Rows from block 14, named by matrix and row number. Each number is 50 + 10 x the weight over its row's rms, rounded and kept within 0 to 99. All counts start at 0. After the name is the row's rms in percent of the matrix's.
# convs0: expand pointwise conv (model.blocks.14.convs.0.weight, 576x96x1x1), inputs 0-47
convs0.167 077:52 54 48 36 62 58 48 50 42 59 57 47 71 63 45 57 43 46 45 56 40 73 48 38 59 47 61 53 50 53 26 49 53 52 59 63 39 54 43 47 47 48 53 47 62 42 52 41
convs0.168 093:34 40 75 39 39 52 55 54 48 47 58 55 47 57 59 44 39 54 50 36 49 56 52 57 50 46 44 43 30 47 46 45 58 61 60 59 38 51 55 49 61 25 38 63 45 53 51 46
convs0.169 074:53 44 78 49 37 42 53 46 64 41 46 52 37 52 39 47 33 61 52 26 41 44 56 49 52 39 53 49 64 53 72 32 59 56 36 67 54 49 56 51 45 67 60 62 61 63 42 49
convs0.170 096:64 60 59 67 40 47 30 52 38 52 36 54 65 45 54 55 38 75 68 63 45 52 57 47 64 43 36 48 60 54 39 46 57 41 51 57 52 57 63 55 53 52 57 51 58 60 55 40
convs0.171 061:45 53 52 53 32 58 40 42 44 35 54 47 48 33 48 65 61 51 39 46 30 36 33 48 55 47 60 54 33 68 52 38 45 36 39 70 68 57 44 53 54 60 40 56 50 46 36 59
convs0.172 076:45 48 50 47 51 78 48 53 60 43 85 38 54 43 39 56 51 51 54 35 52 53 50 47 55 55 66 44 52 44 41 60 53 52 35 33 30 48 44 53 51 73 47 42 46 48 41 74
convs0.173 082:47 54 59 64 56 60 74 63 65 44 40 36 28 58 52 64 37 65 41 64 47 59 55 55 68 55 51 52 37 41 53 58 49 24 61 49 52 62 49 52 46 44 34 45 37 37 64 48
convs0.174 092:61 49 46 23 36 34 55 54 44 60 41 38 50 48 50 34 67 51 52 40 49 52 30 47 42 49 43 62 51 48 49 60 60 33 43 35 37 37 41 50 54 59 36 44 50 63 63 58
convs0.175 153:33 36 78 56 64 65 68 55 53 58 67 49 58 43 64 59 48 58 38 36 48 41 55 49 69 52 47 41 54 50 41 41 41 58 49 42 40 53 55 44 37 35 35 57 47 42 55 34
convs0.176 125:52 55 47 46 36 57 48 47 41 58 65 54 57 59 52 38 59 56 62 80 58 48 30 56 50 53 40 53 44 48 47 51 46 48 50 47 28 51 51 45 37 61 39 60 48 43 54 38
convs0.177 164:43 44 54 51 38 17 55 49 53 55 50 60 57 55 55 56 57 50 42 48 68 58 40 46 41 41 49 50 45 30 51 52 54 60 63 49 51 50 46 52 66 38 35 53 58 50 57 59
convs0.178 072:51 59 65 62 50 55 53 38 50 54 34 49 57 51 55 52 53 56 64 53 46 55 50 49 63 38 38 48 58 49 43 52 58 46 49 68 40 65 61 54 66 59 29 64 68 54 61 42
convs0.179 075:65 39 58 69 46 54 58 49 51 35 51 35 49 74 39 52 64 49 48 72 50 60 44 64 65 57 52 47 63 43 41 51 55 58 46 51 48 55 51 49 62 40 47 46 34 62 58 36
convs0.180 081:55 41 52 56 53 49 47 45 48 63 54 40 34 72 59 63 57 53 58 51 57 43 66 69 48 67 25 50 34 54 40 64 60 58 66 43 60 47 53 56 65 62 46 37 68 53 50 47
convs0.181 077:47 64 64 58 63 57 56 50 48 54 42 43 59 55 49 23 34 45 44 52 60 51 48 49 51 64 56 55 75 46 50 53 43 42 58 40 38 61 38 63 47 47 33 62 44 38 64 43
convs0.182 064:36 47 48 54 44 46 56 57 53 56 53 44 35 53 59 53 54 55 30 51 48 45 58 51 72 30 45 59 47 55 38 52 56 50 48 34 75 24 47 59 52 42 43 43 46 51 48 41
convs0.183 114:45 58 42 50 30 65 44 40 70 53 56 36 43 47 57 38 50 62 40 42 49 61 49 44 49 46 33 11 48 44 56 49 54 34 70 36 53 37 43 51 56 52 64 42 52 43 62 39
convs0.184 150:70 53 34 27 48 51 60 61 47 45 57 54 52 61 65 47 55 55 71 40 47 49 48 57 44 57 48 38 59 32 58 49 48 58 45 67 66 55 49 53 48 44 32 49 47 42 38 39
convs0.185 065:39 40 48 45 48 46 62 45 47 51 49 30 35 58 48 52 65 53 44 46 45 59 34 60 39 53 44 47 46 67 77 48 63 53 50 63 65 60 48 50 47 52 54 47 32 46 38 57
convs0.186 109:48 36 53 33 64 64 59 48 37 56 48 41 62 43 38 30 54 53 45 53 46 39 46 45 59 38 50 65 33 65 38 47 48 54 42 53 66 44 48 46 49 52 51 47 60 38 53 65
convs0.187 092:74 65 55 71 49 41 51 61 69 43 48 54 55 53 46 40 53 50 38 46 59 61 45 58 47 54 47 46 40 62 57 36 47 35 47 65 57 39 51 48 61 37 51 56 30 45 45 54
convs0.188 101:34 47 59 50 61 51 40 42 48 48 64 51 57 27 47 43 51 42 48 55 58 55 32 74 56 47 59 33 49 51 57 48 64 47 47 46 61 47 49 55 47 49 29 66 35 43 22 43
convs0.189 140:42 52 37 40 45 48 64 49 44 56 32 45 29 48 41 45 61 44 55 60 52 47 42 56 56 40 58 45 57 44 47 48 46 51 38 37 19 53 38 61 75 42 71 49 42 76 50 49
convs0.190 156:57 43 51 47 52 62 45 63 42 54 59 61 56 46 49 48 56 53 55 56 52 36 39 63 63 32 58 58 45 52 32 40 49 37 52 25 27 50 44 47 56 48 36 57 40 68 41 54
convs0.191 079:42 32 47 46 65 42 70 45 39 64 39 48 59 59 54 36 51 53 64 55 41 52 49 38 36 39 66 67 47 51 59 43 75 38 37 51 53 52 62 52 66 53 26 58 44 46 51 49
convs0.192 105:66 65 47 69 46 69 50 62 43 57 50 45 65 55 45 47 60 74 62 50 38 52 54 66 56 37 33 59 39 47 50 47 49 41 59 48 42 45 48 38 59 48 43 53 46 58 63 52
convs0.193 092:44 69 62 55 46 49 52 58 52 42 49 46 50 56 54 42 34 50 51 32 42 39 53 44 48 57 51 73 46 62 61 53 59 53 57 69 41 51 62 40 64 71 51 62 55 59 57 48
convs0.194 124:45 56 57 64 62 51 56 31 72 61 39 68 45 47 46 47 74 54 60 36 53 33 52 47 64 50 52 47 54 35 63 59 62 54 52 57 42 48 29 45 53 41 52 35 69 42 39 51
convs0.195 136:55 50 38 42 42 58 65 33 49 42 55 59 48 57 66 62 44 64 73 57 54 61 56 51 43 52 43 60 61 51 36 54 67 59 44 67 64 53 61 61 45 38 69 48 45 32 55 41
convs0.196 114:49 52 53 38 53 41 46 52 48 65 63 50 42 50 54 52 61 60 45 80 51 61 59 49 58 60 54 52 59 52 51 49 64 48 52 55 32 43 56 38 54 51 39 57 49 50 61 42
convs0.197 129:58 55 61 43 39 69 42 56 54 62 59 45 49 44 42 47 60 49 24 57 67 38 62 38 37 48 43 42 53 46 41 51 43 58 56 50 55 51 53 55 44 49 57 50 50 60 54 57
convs0.198 082:53 46 61 70 42 47 44 45 50 46 47 43 62 50 56 50 43 69 48 52 31 47 40 61 65 43 32 48 69 52 14 40 68 52 49 62 36 56 52 58 48 51 46 33 35 43 67 52
convs0.199 086:62 46 44 43 55 62 51 66 35 60 61 49 52 33 45 47 47 60 73 40 60 75 42 60 58 41 59 39 47 44 57 58 34 61 28 47 55 41 58 42 56 49 71 65 50 49 44 38
convs0.200 097:40 44 41 74 39 55 44 51 50 68 51 47 37 60 60 47 50 43 38 54 60 49 50 64 44 41 57 69 46 47 52 51 51 49 52 49 68 57 63 30 61 36 54 61 62 71 48 50
convs0.201 071:42 36 54 51 62 48 33 45 49 39 62 50 55 54 41 42 49 38 46 79 52 57 32 56 76 60 48 48 43 51 53 49 49 62 45 69 65 64 36 46 56 43 67 32 55 47 51 45
convs0.202 052:49 55 58 46 35 46 50 39 57 62 46 42 49 45 64 59 66 58 55 49 62 58 44 56 45 57 52 55 42 27 36 35 70 53 52 67 49 56 42 41 59 53 58 40 43 36 54 50
convs0.203 110:46 46 61 41 62 43 68 46 47 64 52 47 41 64 48 61 46 53 44 46 42 55 53 47 41 56 40 68 41 51 58 45 55 37 73 46 37 58 35 48 48 57 46 55 47 67 53 44
convs0.204 072:51 59 48 52 55 39 37 44 59 47 51 64 48 45 48 62 56 34 67 16 47 41 67 57 51 49 44 46 61 43 42 55 64 48 47 54 23 56 53 46 49 33 44 39 47 58 46 62
convs0.205 112:31 46 57 53 39 59 66 42 40 67 44 50 56 54 44 48 52 43 56 52 57 47 53 54 54 62 59 48 31 52 49 54 48 46 57 54 49 40 42 57 56 47 57 62 47 51 52 52
convs0.206 089:40 57 49 42 54 55 54 60 43 51 55 44 34 50 63 43 47 72 57 52 64 45 47 51 37 35 39 56 47 44 32 48 51 45 61 54 46 57 43 74 69 56 60 47 40 50 61 51
convs0.207 101:56 36 67 46 41 64 44 52 51 51 16 63 41 62 51 46 49 53 71 48 55 50 56 49 31 70 54 66 47 55 52 52 56 53 54 53 56 44 59 33 50 57 39 40 40 36 67 38
convs0.208 131:50 42 37 38 40 65 51 44 63 27 51 29 47 41 47 27 41 50 54 50 50 36 41 45 47 63 61 60 31 48 46 59 55 55 53 48 58 80 58 47 59 57 45 46 52 41 49 44
convs0.209 181:59 52 72 60 47 73 45 46 51 43 38 62 50 44 48 31 52 35 34 51 48 47 55 62 43 46 50 47 44 59 39 56 52 57 40 71 56 46 52 47 50 24 63 60 49 39 48 44
convs0.210 122:38 35 77 36 54 47 53 54 34 55 56 53 48 57 54 59 46 50 53 55 47 54 46 50 53 61 57 33 42 47 65 66 48 57 55 46 20 49 61 50 38 69 58 70 54 70 52 40
convs0.211 076:48 35 54 48 50 45 48 31 60 45 49 39 33 59 61 52 43 40 36 58 56 55 52 52 41 58 32 79 39 70 47 41 58 53 72 38 51 44 36 48 60 57 45 54 50 50 40 40
convs0.212 094:44 40 57 35 38 42 56 46 44 42 42 39 58 49 56 54 52 54 47 38 46 53 50 58 64 45 64 62 58 41 41 46 64 36 59 53 38 56 50 23 60 69 41 41 51 45 65 41
convs0.213 061:50 56 46 53 41 49 53 55 46 54 47 38 45 60 45 47 45 45 46 50 48 44 45 56 61 59 31 40 48 47 47 51 46 53 50 58 51 57 55 58 68 54 48 37 56 60 40 41
convs0.214 088:62 20 50 48 49 82 65 52 42 48 46 36 72 49 66 46 43 55 53 59 50 48 52 46 47 43 54 59 45 53 57 50 55 49 61 44 47 63 53 41 24 51 46 35 50 62 43 47
convs0.215 098:60 23 42 47 52 55 49 52 45 42 54 60 70 56 31 43 56 48 55 48 35 57 41 48 44 36 51 47 61 59 36 42 61 58 44 48 45 47 47 60 67 43 61 54 48 41 60 43
convs0.216 094:52 65 52 44 55 34 48 52 64 41 70 53 62 44 32 46 48 42 49 58 60 37 39 70 31 66 49 45 45 47 35 28 38 41 46 54 43 54 58 49 65 38 56 26 43 37 54 46
convs0.217 102:57 49 55 56 46 48 61 47 51 62 34 44 42 63 60 49 62 40 48 46 50 37 60 50 43 57 40 52 50 57 28 46 42 56 61 52 56 59 36 61 65 56 38 57 55 54 33 62
convs0.218 163:67 34 38 45 57 65 62 60 30 56 35 38 38 58 51 41 68 45 74 40 55 42 50 64 41 62 52 51 68 45 52 42 53 37 41 42 48 57 42 46 58 56 48 30 63 43 59 46
convs0.219 082:63 32 32 55 47 50 52 47 54 44 65 49 33 71 50 62 48 43 38 42 60 44 30 72 57 32 60 59 41 60 42 65 48 53 44 41 54 55 55 46 39 45 34 70 58 57 48 62
convs0.220 106:53 33 44 50 35 71 41 56 53 60 49 63 60 59 53 58 54 37 57 66 56 68 51 43 50 41 34 38 58 55 69 42 47 44 64 65 62 61 59 54 43 57 56 39 66 43 51 64
convs0.221 117:38 53 44 47 53 34 56 52 44 68 38 57 74 45 75 46 31 67 49 47 50 59 53 55 50 43 57 34 33 42 56 61 43 55 70 52 67 41 44 53 52 60 63 56 38 44 64 52
convs0.222 065:58 52 41 45 43 48 49 64 41 69 44 41 57 54 33 66 53 55 50 61 39 56 58 52 62 54 40 49 68 53 24 56 55 57 52 55 51 38 53 53 54 51 51 40 54 56 64 36
convs0.223 103:44 52 49 59 53 41 53 63 50 60 43 44 28 61 54 48 67 62 48 52 34 52 58 64 44 52 52 60 55 61 49 70 48 50 71 33 42 40 48 52 55 66 43 41 58 45 38 50
convs0.224 073:71 43 31 63 56 57 57 44 59 49 60 55 36 40 57 58 59 61 37 52 46 54 53 53 42 69 47 58 47 62 36 56 50 58 58 40 64 35 44 60 55 39 44 54 34 45 42 46
convs0.225 098:50 42 60 36 70 53 55 70 58 52 68 46 33 46 54 68 62 51 54 46 39 38 50 57 65 51 56 57 54 37 49 59 39 57 55 34 55 51 52 46 44 62 54 53 62 65 52 61
convs0.226 077:62 43 47 58 55 50 39 58 60 58 48 55 56 45 64 58 52 74 43 64 50 50 42 60 30 48 63 64 45 41 49 58 41 53 49 56 52 42 59 63 40 53 54 50 56 51 55 75
convs0.227 093:57 43 43 54 49 30 47 64 49 52 69 51 50 41 75 60 31 56 54 51 62 52 57 62 50 63 63 41 42 66 40 47 37 49 37 50 40 47 43 52 53 34 44 53 43 59 49 34
convs0.228 075:50 53 43 38 48 61 45 37 56 66 70 47 35 54 63 63 32 61 41 56 65 41 57 51 42 54 44 68 46 43 60 46 56 50 59 49 48 58 52 56 53 72 43 57 46 46 46 49
convs0.229 089:46 41 68 53 56 70 29 53 35 37 55 42 50 65 53 58 49 36 54 59 55 44 43 45 35 34 51 42 44 51 48 53 50 56 44 62 52 66 44 53 50 44 66 37 60 62 40 35
convs0.230 134:46 47 48 58 47 48 31 44 47 43 48 48 60 35 60 36 38 33 55 59 36 40 51 67 29 61 42 66 60 57 49 46 41 52 50 53 57 58 37 37 29 61 48 41 45 57 50 58
convs0.231 070:51 27 45 54 61 53 28 45 40 49 46 54 52 46 62 65 55 31 58 53 57 49 50 43 55 42 49 59 68 51 52 57 43 62 54 42 48 55 32 55 57 47 47 55 52 60 27 54
convs0.232 085:24 47 41 60 62 43 47 57 58 59 73 47 35 44 54 41 51 40 47 60 52 62 41 46 39 55 57 54 57 59 49 58 47 42 52 58 63 62 48 54 68 26 58 51 45 40 54 70