From a checkpoint of a small masked image model: norm batchnorm.
Rows from block 15, named by matrix and row number. Each number is 128 + 32 x the weight over its row's rms, rounded and kept within 0 to 255. All counts start at 0. Numbers have three digits each.
# convs0: expand pointwise conv (model.blocks.15.convs.0.weight, 576x96x1x1), inputs 0-95
convs0.331:127105097116122088185121095120144141071137128079134173184091171076162102151144152163152139091149159149131105084107112136113157125103132117127094128106084091144173133064119142137139162111152127124090142132148174087108063145106136119120113097141145130130079122171207162039207171098110181094
convs0.332:131147167073146133153100092127142048078182161083100114122154125093138088148105081201115187123127137136212109073144092103129166133123092154105119140132125131131126108138152118116137140112104130164155128119120145120111167102131107141154164129134159193070162122137119110041060061142113127192
convs0.333:140108122109106132066136077090119103151127107077168136129084154127099062093153091171086096149167133130134129052140127094108123133162115055174111156124124101136112114126093136130102121079130095155152160176149112172090195173122076083082093112170191205140096162150110109128109147096144151122
convs0.334:154118125165138176142109152100175144085185148110118153142162106135071187168056092111139162150131128112089165190152142149175151176101128146088111215189112161140138114168127133118127141121134141121097127087174129139216129128130071096181101116119093142104076139132163170092118155135104111161
convs0.335:110102196138102122141141163156135129165099081127149139164183098161125235142089199097140095122134178123091111108077128139167167156064082138173088116123141099105101071138111153162149148141141106157161105107148088089149078143101104120162140132097117119139121188110137051145124098092106104131
convs0.336:123136152149131112142162118107123135139156149146120084145184084182121117098165151161136134158149113122123208095078165154119103105125085208169172153074149150158122122115146156150155103168087090146133157160126059092158151114106151207213139126147180146179163166105158157163125117142096127104
convs0.337:105112106155130093130180111120120186161118206162111113136082167141164138075110132055132119178108121148192138182151071142146160070095114107103125128082128114092154122134136127117153156105126153118154154103117074155102126148107153184144128137122061108040064154077096123122078120115169130128
convs0.338:152154107187100137125144086168081032176184116157054130172168096094174097064097151173119112152091146194092102144147127115129159064117077098099122164159130186109131121151145140165115087124155089076144137118075132177119147120139152138125109112158125101152126127129113140152136107139093123171
convs0.339:158092102117123148181107131091140190119099140157156136171091111142169078138086113123134141126166134106072115162194099131127063132123127169075129119102127102164167130184092141111018089146110095134226159191142126114134109147134122130148084110129135120153149087158137096097111144168162146112
convs0.340:120151143120144103138156106152079097033091148136138103142123127097129119198118106119180163117108175152187101148126130117099121199091106163107106144186124151154162106114119152089197191154178152144147134120114145084210094112159128118196087145115166120117169115082113157134102109094140165114
convs0.341:098099174098097128136078101134063149089133157124108131145064158141137119120141140065128165144196159173131141171129122102162109189152148196100091076123147104139090098148105164141141211112122138136137158134132168097142092073142146135116155090117057128121189163120128145101168165066113146091
convs0.342:180132121079165109144144141142170105212137111096121165141131059125170120126124133121119184116130078058123126131144114101162144136090145113143043110170172134174091129193137124146153205170149123114179217123116135126125104154157084093135118146153117155094157129151158118175119102117123170094
convs0.343:092125144069181131169103095133115149141153125140081132155132119125171193119156113148127139091126129126061154135133119146124172059172087149144102115077120134136121120129196176159097103129097061132158180170116090153152139127137137125160113187144123151175069087123100095082170131129045136068
convs0.344:148147114156069061094085141115135162117113102157078094145114090190092128110156134110104099123138120142133169181184130123157186162104116089072132145153165107080180119165056146124170145152082113117110074126125089170130103104119165107193116105223141123099146141150132104156125090136103106104
convs0.345:159125151128093109131129099181110089116178156116126096132106112112182117058192094127197109164114140116117080132156069147118106068128181129133070123143145152164175079133122137093128164166152091057135148110135197139129137137141073147138079084108133096166141090156111133097134194133068116127
convs0.346:113172112134126135179101159095129114193142084156131120179103106129191125143109151155108111136085121064159046157143087090149099156088117052105081117108115091058144081132174097110173129133111144072119114152145167179119130160169108158074121078115192092120088118116136137143147142101131125126
convs0.347:166132124090125152139164090129128092094113110124127109101086128108110127140101112136178097137157148154149160175111145085165141124126168146129138155095135176123108159118157158081125110224141169234141149087123157186115135094097176137098142164100199116120091069088134093152075170160074142110
convs0.348:137164159115173092100064170138105120181137231112153103104090080103109178098110109091136152124087142116126172088141102125170141141132144113148087113102080121094148164118118123125132139113189099087209120110134125182120117129135084178188149130107141148195129149117173159139123189086121132089
convs0.349:126094116149117080112143126088172087069134179102206120059150132136154132065123110149092119142146113119085124123119085146125112110157121069081184168154104164147206186149174125100125210180183121155160125179147101067120115122141112121153163101138097123111087103106144131116120135099119112134
convs0.350:118083116147120108172128065135127082179086132125098159168096160098154128091137095127202138124186116094061125174175090115169131092069123103139127085168132129146166097081155132085142139155166193124193147117108089075135118163060123125128152156141093160144091171136092122094128135123127172133
convs0.351:107056095086155142097132082173121146123119125070107119096099161132123122156073190141183144122075146118132129074150093072184124117094157128188136114144124110117137120157125120130141110140186081171132180132121093084118091133147107075107152076142074115103092157100129171192131121087059148153
convs0.352:120131122150165088144129132193138121076185147114147149125148148123146155090170108132134133079125082175165129139145131161101217131141091148112155149113156092157122119088128117169163185157153105132157169145092092133083146108126120112121120172049182098067135053158175147162119119074145193146
convs0.353:131110092110128070155181154128132091090153128107080120177156127143154119120102132108070059177149145090131155121109166132149136144116173115126150150124072210163192183138130143173125133155128077099134078118095112058060064085131097126085093138122124145124139093096116087155122164157092125156
convs0.354:091126126103131097199158142117141162130159102123117083086177142137166129190093104090154113131123125087108167127141180182110125160130148133078131111096060067146111100145113098111106143117083059094168086115127155114088118078116138124184105109090139111117170025127087109149151181119105097125
convs0.355:099163142144131101142192076116094099093107131115131142151131153124124175162119045060162164089153150151149178087138148163183145162131112161208109138153101113146118088097181154123176089129108156150084097145134112151129125102123123120114188149105161121074102106120134124035088101077141136105
convs0.356:062117092130103115116120077103109130126170141129144141139143195101152149096095141104123137103172102126097115121121118126168131111101131148160110193120137188111147097149090109089199125120118066187149142106129091145149206144145130145110171155120115189091083105194184156092038150096137151154
convs0.357:111186150112135095138118139122096096209115080125178132177153163172163125128128109118147159082139100056125106165132123097100088173130087153126163120085112165138100152125158083092148155116185184130107110228213136106112134083115117094093160107158180116123120090133140154137146138096104115137
convs0.358:129154113131108056168126156119108114126136104159097148136131009153120184097091166159098132114127107069133154220140093092143080142089090140202146141095113098145103138099183127092195168139145114141148135120086131097072094107132136095145109102126109153152144156124148075147154145159128135153
convs0.359:091138141103241133086148202117134144147080184122169153143142168098164133121137117121146114076130075159110083152135129102199092109094134109133137097161117142123080149099149154110125114110141056093141136205119146144174104114130067165103102129132099183139144127078118118154180107144112116161
convs0.360:155128136140142139090081175039165102114154133137169214176130134108110115169156136148133132115145152190099101152076134127083139071154081094133141094098100150173094061079134106107130199131158134087104119115106159140140133224092153151105106140144159115118140093151111121112108070120139130108
convs0.361:109120203089107148117150173112123083103130127107138159131061090175131080128115162085138165137127159129170083052111077179144138093130103072108132103152134173107125176141132113120125162145142144088135135139125184104134145141113181134151134088093061158096137128117196215115188138141129134081
convs0.362:165065102110116179131135090153114186183150118143145157153184142131146117114115183100031183113161117137139095118130148080097133124090149098046116117075092149113163120138106155166117145107136083091186143128116136128144120082153109156147142070174109066088121139160151091161122165139098098102
convs0.363:116110141095129114111146176132107135154122163115133145166185153141130087126156162148126086102122075141102110136113150152118151122177147161134095160091111081128111187140173119127110068141121146141007115161172077076055127174124115112067079125128135138084158177172141138125148123168146142198
convs0.364:087143159134146134086097091127123144118111078083224071047135083132135141184140108082147119122134175140117152125158111116153132124108130080094129138130072105161148207168125173127170156167152120111144123135134137065069140100163152177147086151124123144090098134043155102107138141155129146107
convs0.365:178114122164162189132130156154136106092121128080080131148100141164127091054127180088134146112112137153124118182154151118180141121104102118123164071148123103152150067155073075171135128150120079185089142123106067137125089165148148147163097141146190166150168146110132104039140175139148116126
convs0.366:160093147157150103192185189110083117139154116086167086105135135169076134145146207161181152089136168116102162141124118153122134124102144090160096163133150173142153115109173160157099112161180093138163142122167089116169133163169136067083106137108120152091083126182118136167073148096092128168
convs0.367:124137119147168112182044165165109130166140083087131091108130117135125108158130069135064168127149107139113129144166136150100130206115165098133142161101117084173102149126182133179178140126110103095132123091098153091105136092090151165209137079099212101146113156152159127087160140111131093149
convs0.368:138143184129129133121175085101103126154121076188168143110168141151131123112117014060166129051135167186153131100109104138105149167115072187142154128121132143153128142115176152127168152106181162137095149141128103181148123150114130170140125138107129125101136164152091161082074116082157134082
convs0.369:101121160105173178084138132121138106118118095118117077159099120132104080103136126103090176143130125118152114195153121121118090175098129183113067091070153168132037142117132125162124212086162127104140070123110129144103128123168136159145144116153081160130196118098094157102164152097108165059
convs0.370:099103048176172126177110087122100122153129074149144132157096199056182127121101047126152158164127125163047161160132095106120115139150156118157138121148192118160100141149105139153123153109141151149144130130111096176109144145132178197118116110084126147129118185139105133098079189123136122155
convs0.371:136098135123129100088129144090149190150081091134123127155125108143132084054090087104122159124088113127151062160056198145108141148111136114123099161201157118138091131096095100115111162106148161137125114141108107154171092040079146126157119125199193101107166143159120111083102092097130120144
convs0.372:173136112052146098145123120169135094105144199150167134145149136155166140085170151147105127136176099140126177129137061095082179124043122175148138102114123149124127117115086163165144084179157135121061118108218116178116145082130098098111120129175176102173122135123121164123143168110128099126
convs0.373:153134089145134126118120109090137145108180098149153055166149123144109183084115105163103103116094091106153100087132136125125118125145159077062144136075096149175114147170087120190067134134104147111141135075091072100097102073115087075133141175156108168152123120116154168194133172183117137178
convs0.374:163117178132131099155161120133155093133124066015154145137138072133134134131103107159080114150132162108186144131181148131167084081108121169032117152127089159148189172102093169160134097099083086106148126125099154101094131157108147125183127100102145123112096122092103140124102115156182133137
convs0.375:134113126078151115150083160133107158128068144146180101146128101149080111103151100101075204135134050136166091088176088128156124123112144107092144092089108085145138130188151163081107094167148101074155076117125151111126125055123119128119133176147121161125132107039155136114174093175129119124
convs0.376:091124073141133145133071088128134074136088120136079168188025139142121103157127138114105111121140197175118120145116055121118132112156146099072128132120091163072129092164104087141142100134177098116117133124130105216134151100137127145120128100118153131071099121030158093143153120127122130145
convs0.377:135118111157177154149186156160158120178114102167096106081125146150066115150152114162091116065136070173172061120104109170149105127164156099088095122177087096101139096183133129138133207159154160081114065139146090129139161174140116078129121108088096123099125154140096121126149163134147090169
convs0.378:131113077091130126096082143083158133134046111111111142126158079107065105138121147136127073179162109092132094114124091133132078162156120151088069078092104125092161148168167169154080090079062131133159133099136172075112152090090121148155113100153124166170145205120137101099127150146102120154
convs0.379:141131137126110144122147161140160144140103132186197164156114076119155111113159181124055138153114135157102125103183082120152143120113091118104174118105141101113155140151165110040176139201143104096179122176114153083100128163141150147158102180136144137165112173105145089094110092185195173103
convs0.380:132162070097086107102151147122149121090117118085119128146133127166088229110092083116164103114137155122100155103142144122129141157135153054158166145116123066147162070165124072101141105131100168109135169161172211157137138094165161154141135106159147139106113164122177136122078154186119125192
convs0.381:134085107104132145156103151120125171118154184082173111083181073119120059141106189140144103112096119147076091153140123125135128108135142106117125140170106144129133078133182196122095144139176176115135186113068158117137144124201140150122156105134140181163068135107183100139173175076114167159
convs0.382:127129135084117103082150097198069167077155112083155125116114125128144169112152152149150129134097146097152096112120180094137122032114096067118133072171128138120150124110125140061074136122108156147146113119152157174098112146114113173159058110108115187162116113128168099123168184094085184131
convs0.383:150162139093084066094136164122160135080154119135110093153147156114134132114121157160075110165134165094152144129170173100098103152124137079058192175144089141130153121152126103114162131169136154119186097124099093025086108057139085139177085095151144091145161135124138097152152150114092158150
convs0.384:151075115117185104109184109122102131114169114107170167134069087093119166106146168100126131145167123086157179115118128159101099136093090162145198158123133160165126096051102152133139142150072150093104167097126128155188123115105142086136114158138148169049150092176122098099187101111105100088
convs0.385:109133150149121127113132108206122087075137114141163107084138097127126167107156085091121140157073180158114191135112116107171093077118119036176159075166129130127191075108115127140082170128145066156104143150140132183119151133078102127151097156099120175126129121158152102098124132066093153166
convs0.386:104140175095161098157169137056120125174139089089096119110136127164162213143146108137117149138164077106124094172156144137085105103051155104135103112109142118142082091155122117152127087094136151143046109136143138173078147156074154046138100090151141098120093120108110094138063124130125105166
convs0.387:141079182094182134136128136161120102123112175119127152107125114158102094159170184138139122094122143172117093132160102125115143060133144142141135126056117142112158118134143085115142131110149160136156121110107171179026123125115015103075158158187163181129095121125078109180143145147137151110
convs0.388:123185112154106124154124087135103082138188114107154131205167142158073184129136092128126113073127159106088112149084109147131163091083116083154154130107129148074198147224114109079155123160130139129117086149123159109177114155144062180083115129137157101159171088121152107094114124098126114140
convs0.389:148133199163154111136143148156188120148095175119067114149121142094155177101168185170160139162120152123138207163074107158093166126154133129145153090107112145153139109103079143169146109151088109122110135113042063150186171073147127150122102145174140137145108106155118136125115170132056126107
convs0.390:141123118076124150139109167183122172129160084098124046146063099123104097105128126155137083045123113152156162148094095093087161121126109124091112116145088080228153113091099092101136133121143162128146134099133167106133102238109118155117099159120158126126116171139134105118137110129137192150
convs0.391:144127083112069064160133199141146122064164137150098086097154130098161142164135183163105144138144141110134086122082123129178115066088151089146133180137101118127180119027133131189122155130129132095088144123149099114092121045139135129201164124136108112098117130101146142121162166105110119119
convs0.392:136148129137151139129091106166127102146135196125096146128134153087133093151082068186154063139081168056106155165137083082120165038137108124120161137097149163095165136144107094126125097142079156119112064134149163108145110098106120141101154094209088139160121128149126162100124137172064125159
convs0.393:196183131116100167121152100119127180118076090129143154143175078129170149142166125114093103096110140163126132090132135138136091080078180164191123153152099151143092169112094140148112151060094107154113175081156116157091142073109084135140144112089148140152116100190132147147149083114216137165
convs0.394:105128091146147135133125125159140143113090157108193107155174049135134119078145108105062146146126144069060082115145144137129083131134136153147132166126029109140184149162153148122134094142167098094145099071135088098085144097173150081097094141112118185147167049111139110124120122099145120094
convs0.395:179112144102153149170110161193118122138151122158167109114143161195128126112110213167198145119090154113169179093132093131097145110144168092179105125188185082115119053162132105062116114127201097168169174140148146064112142158136153120159112118143108103112139118161143109126118122121121138119
convs0.396:137120159133165099143144146103133145205166151124153108125195128114110106132140117183104139088154137194112145129165199114115181146128145096131141099079163118157118146166163106137162151065121162131072099142151177084161127159044132076148126108131182112143118123067170149148104178103154194112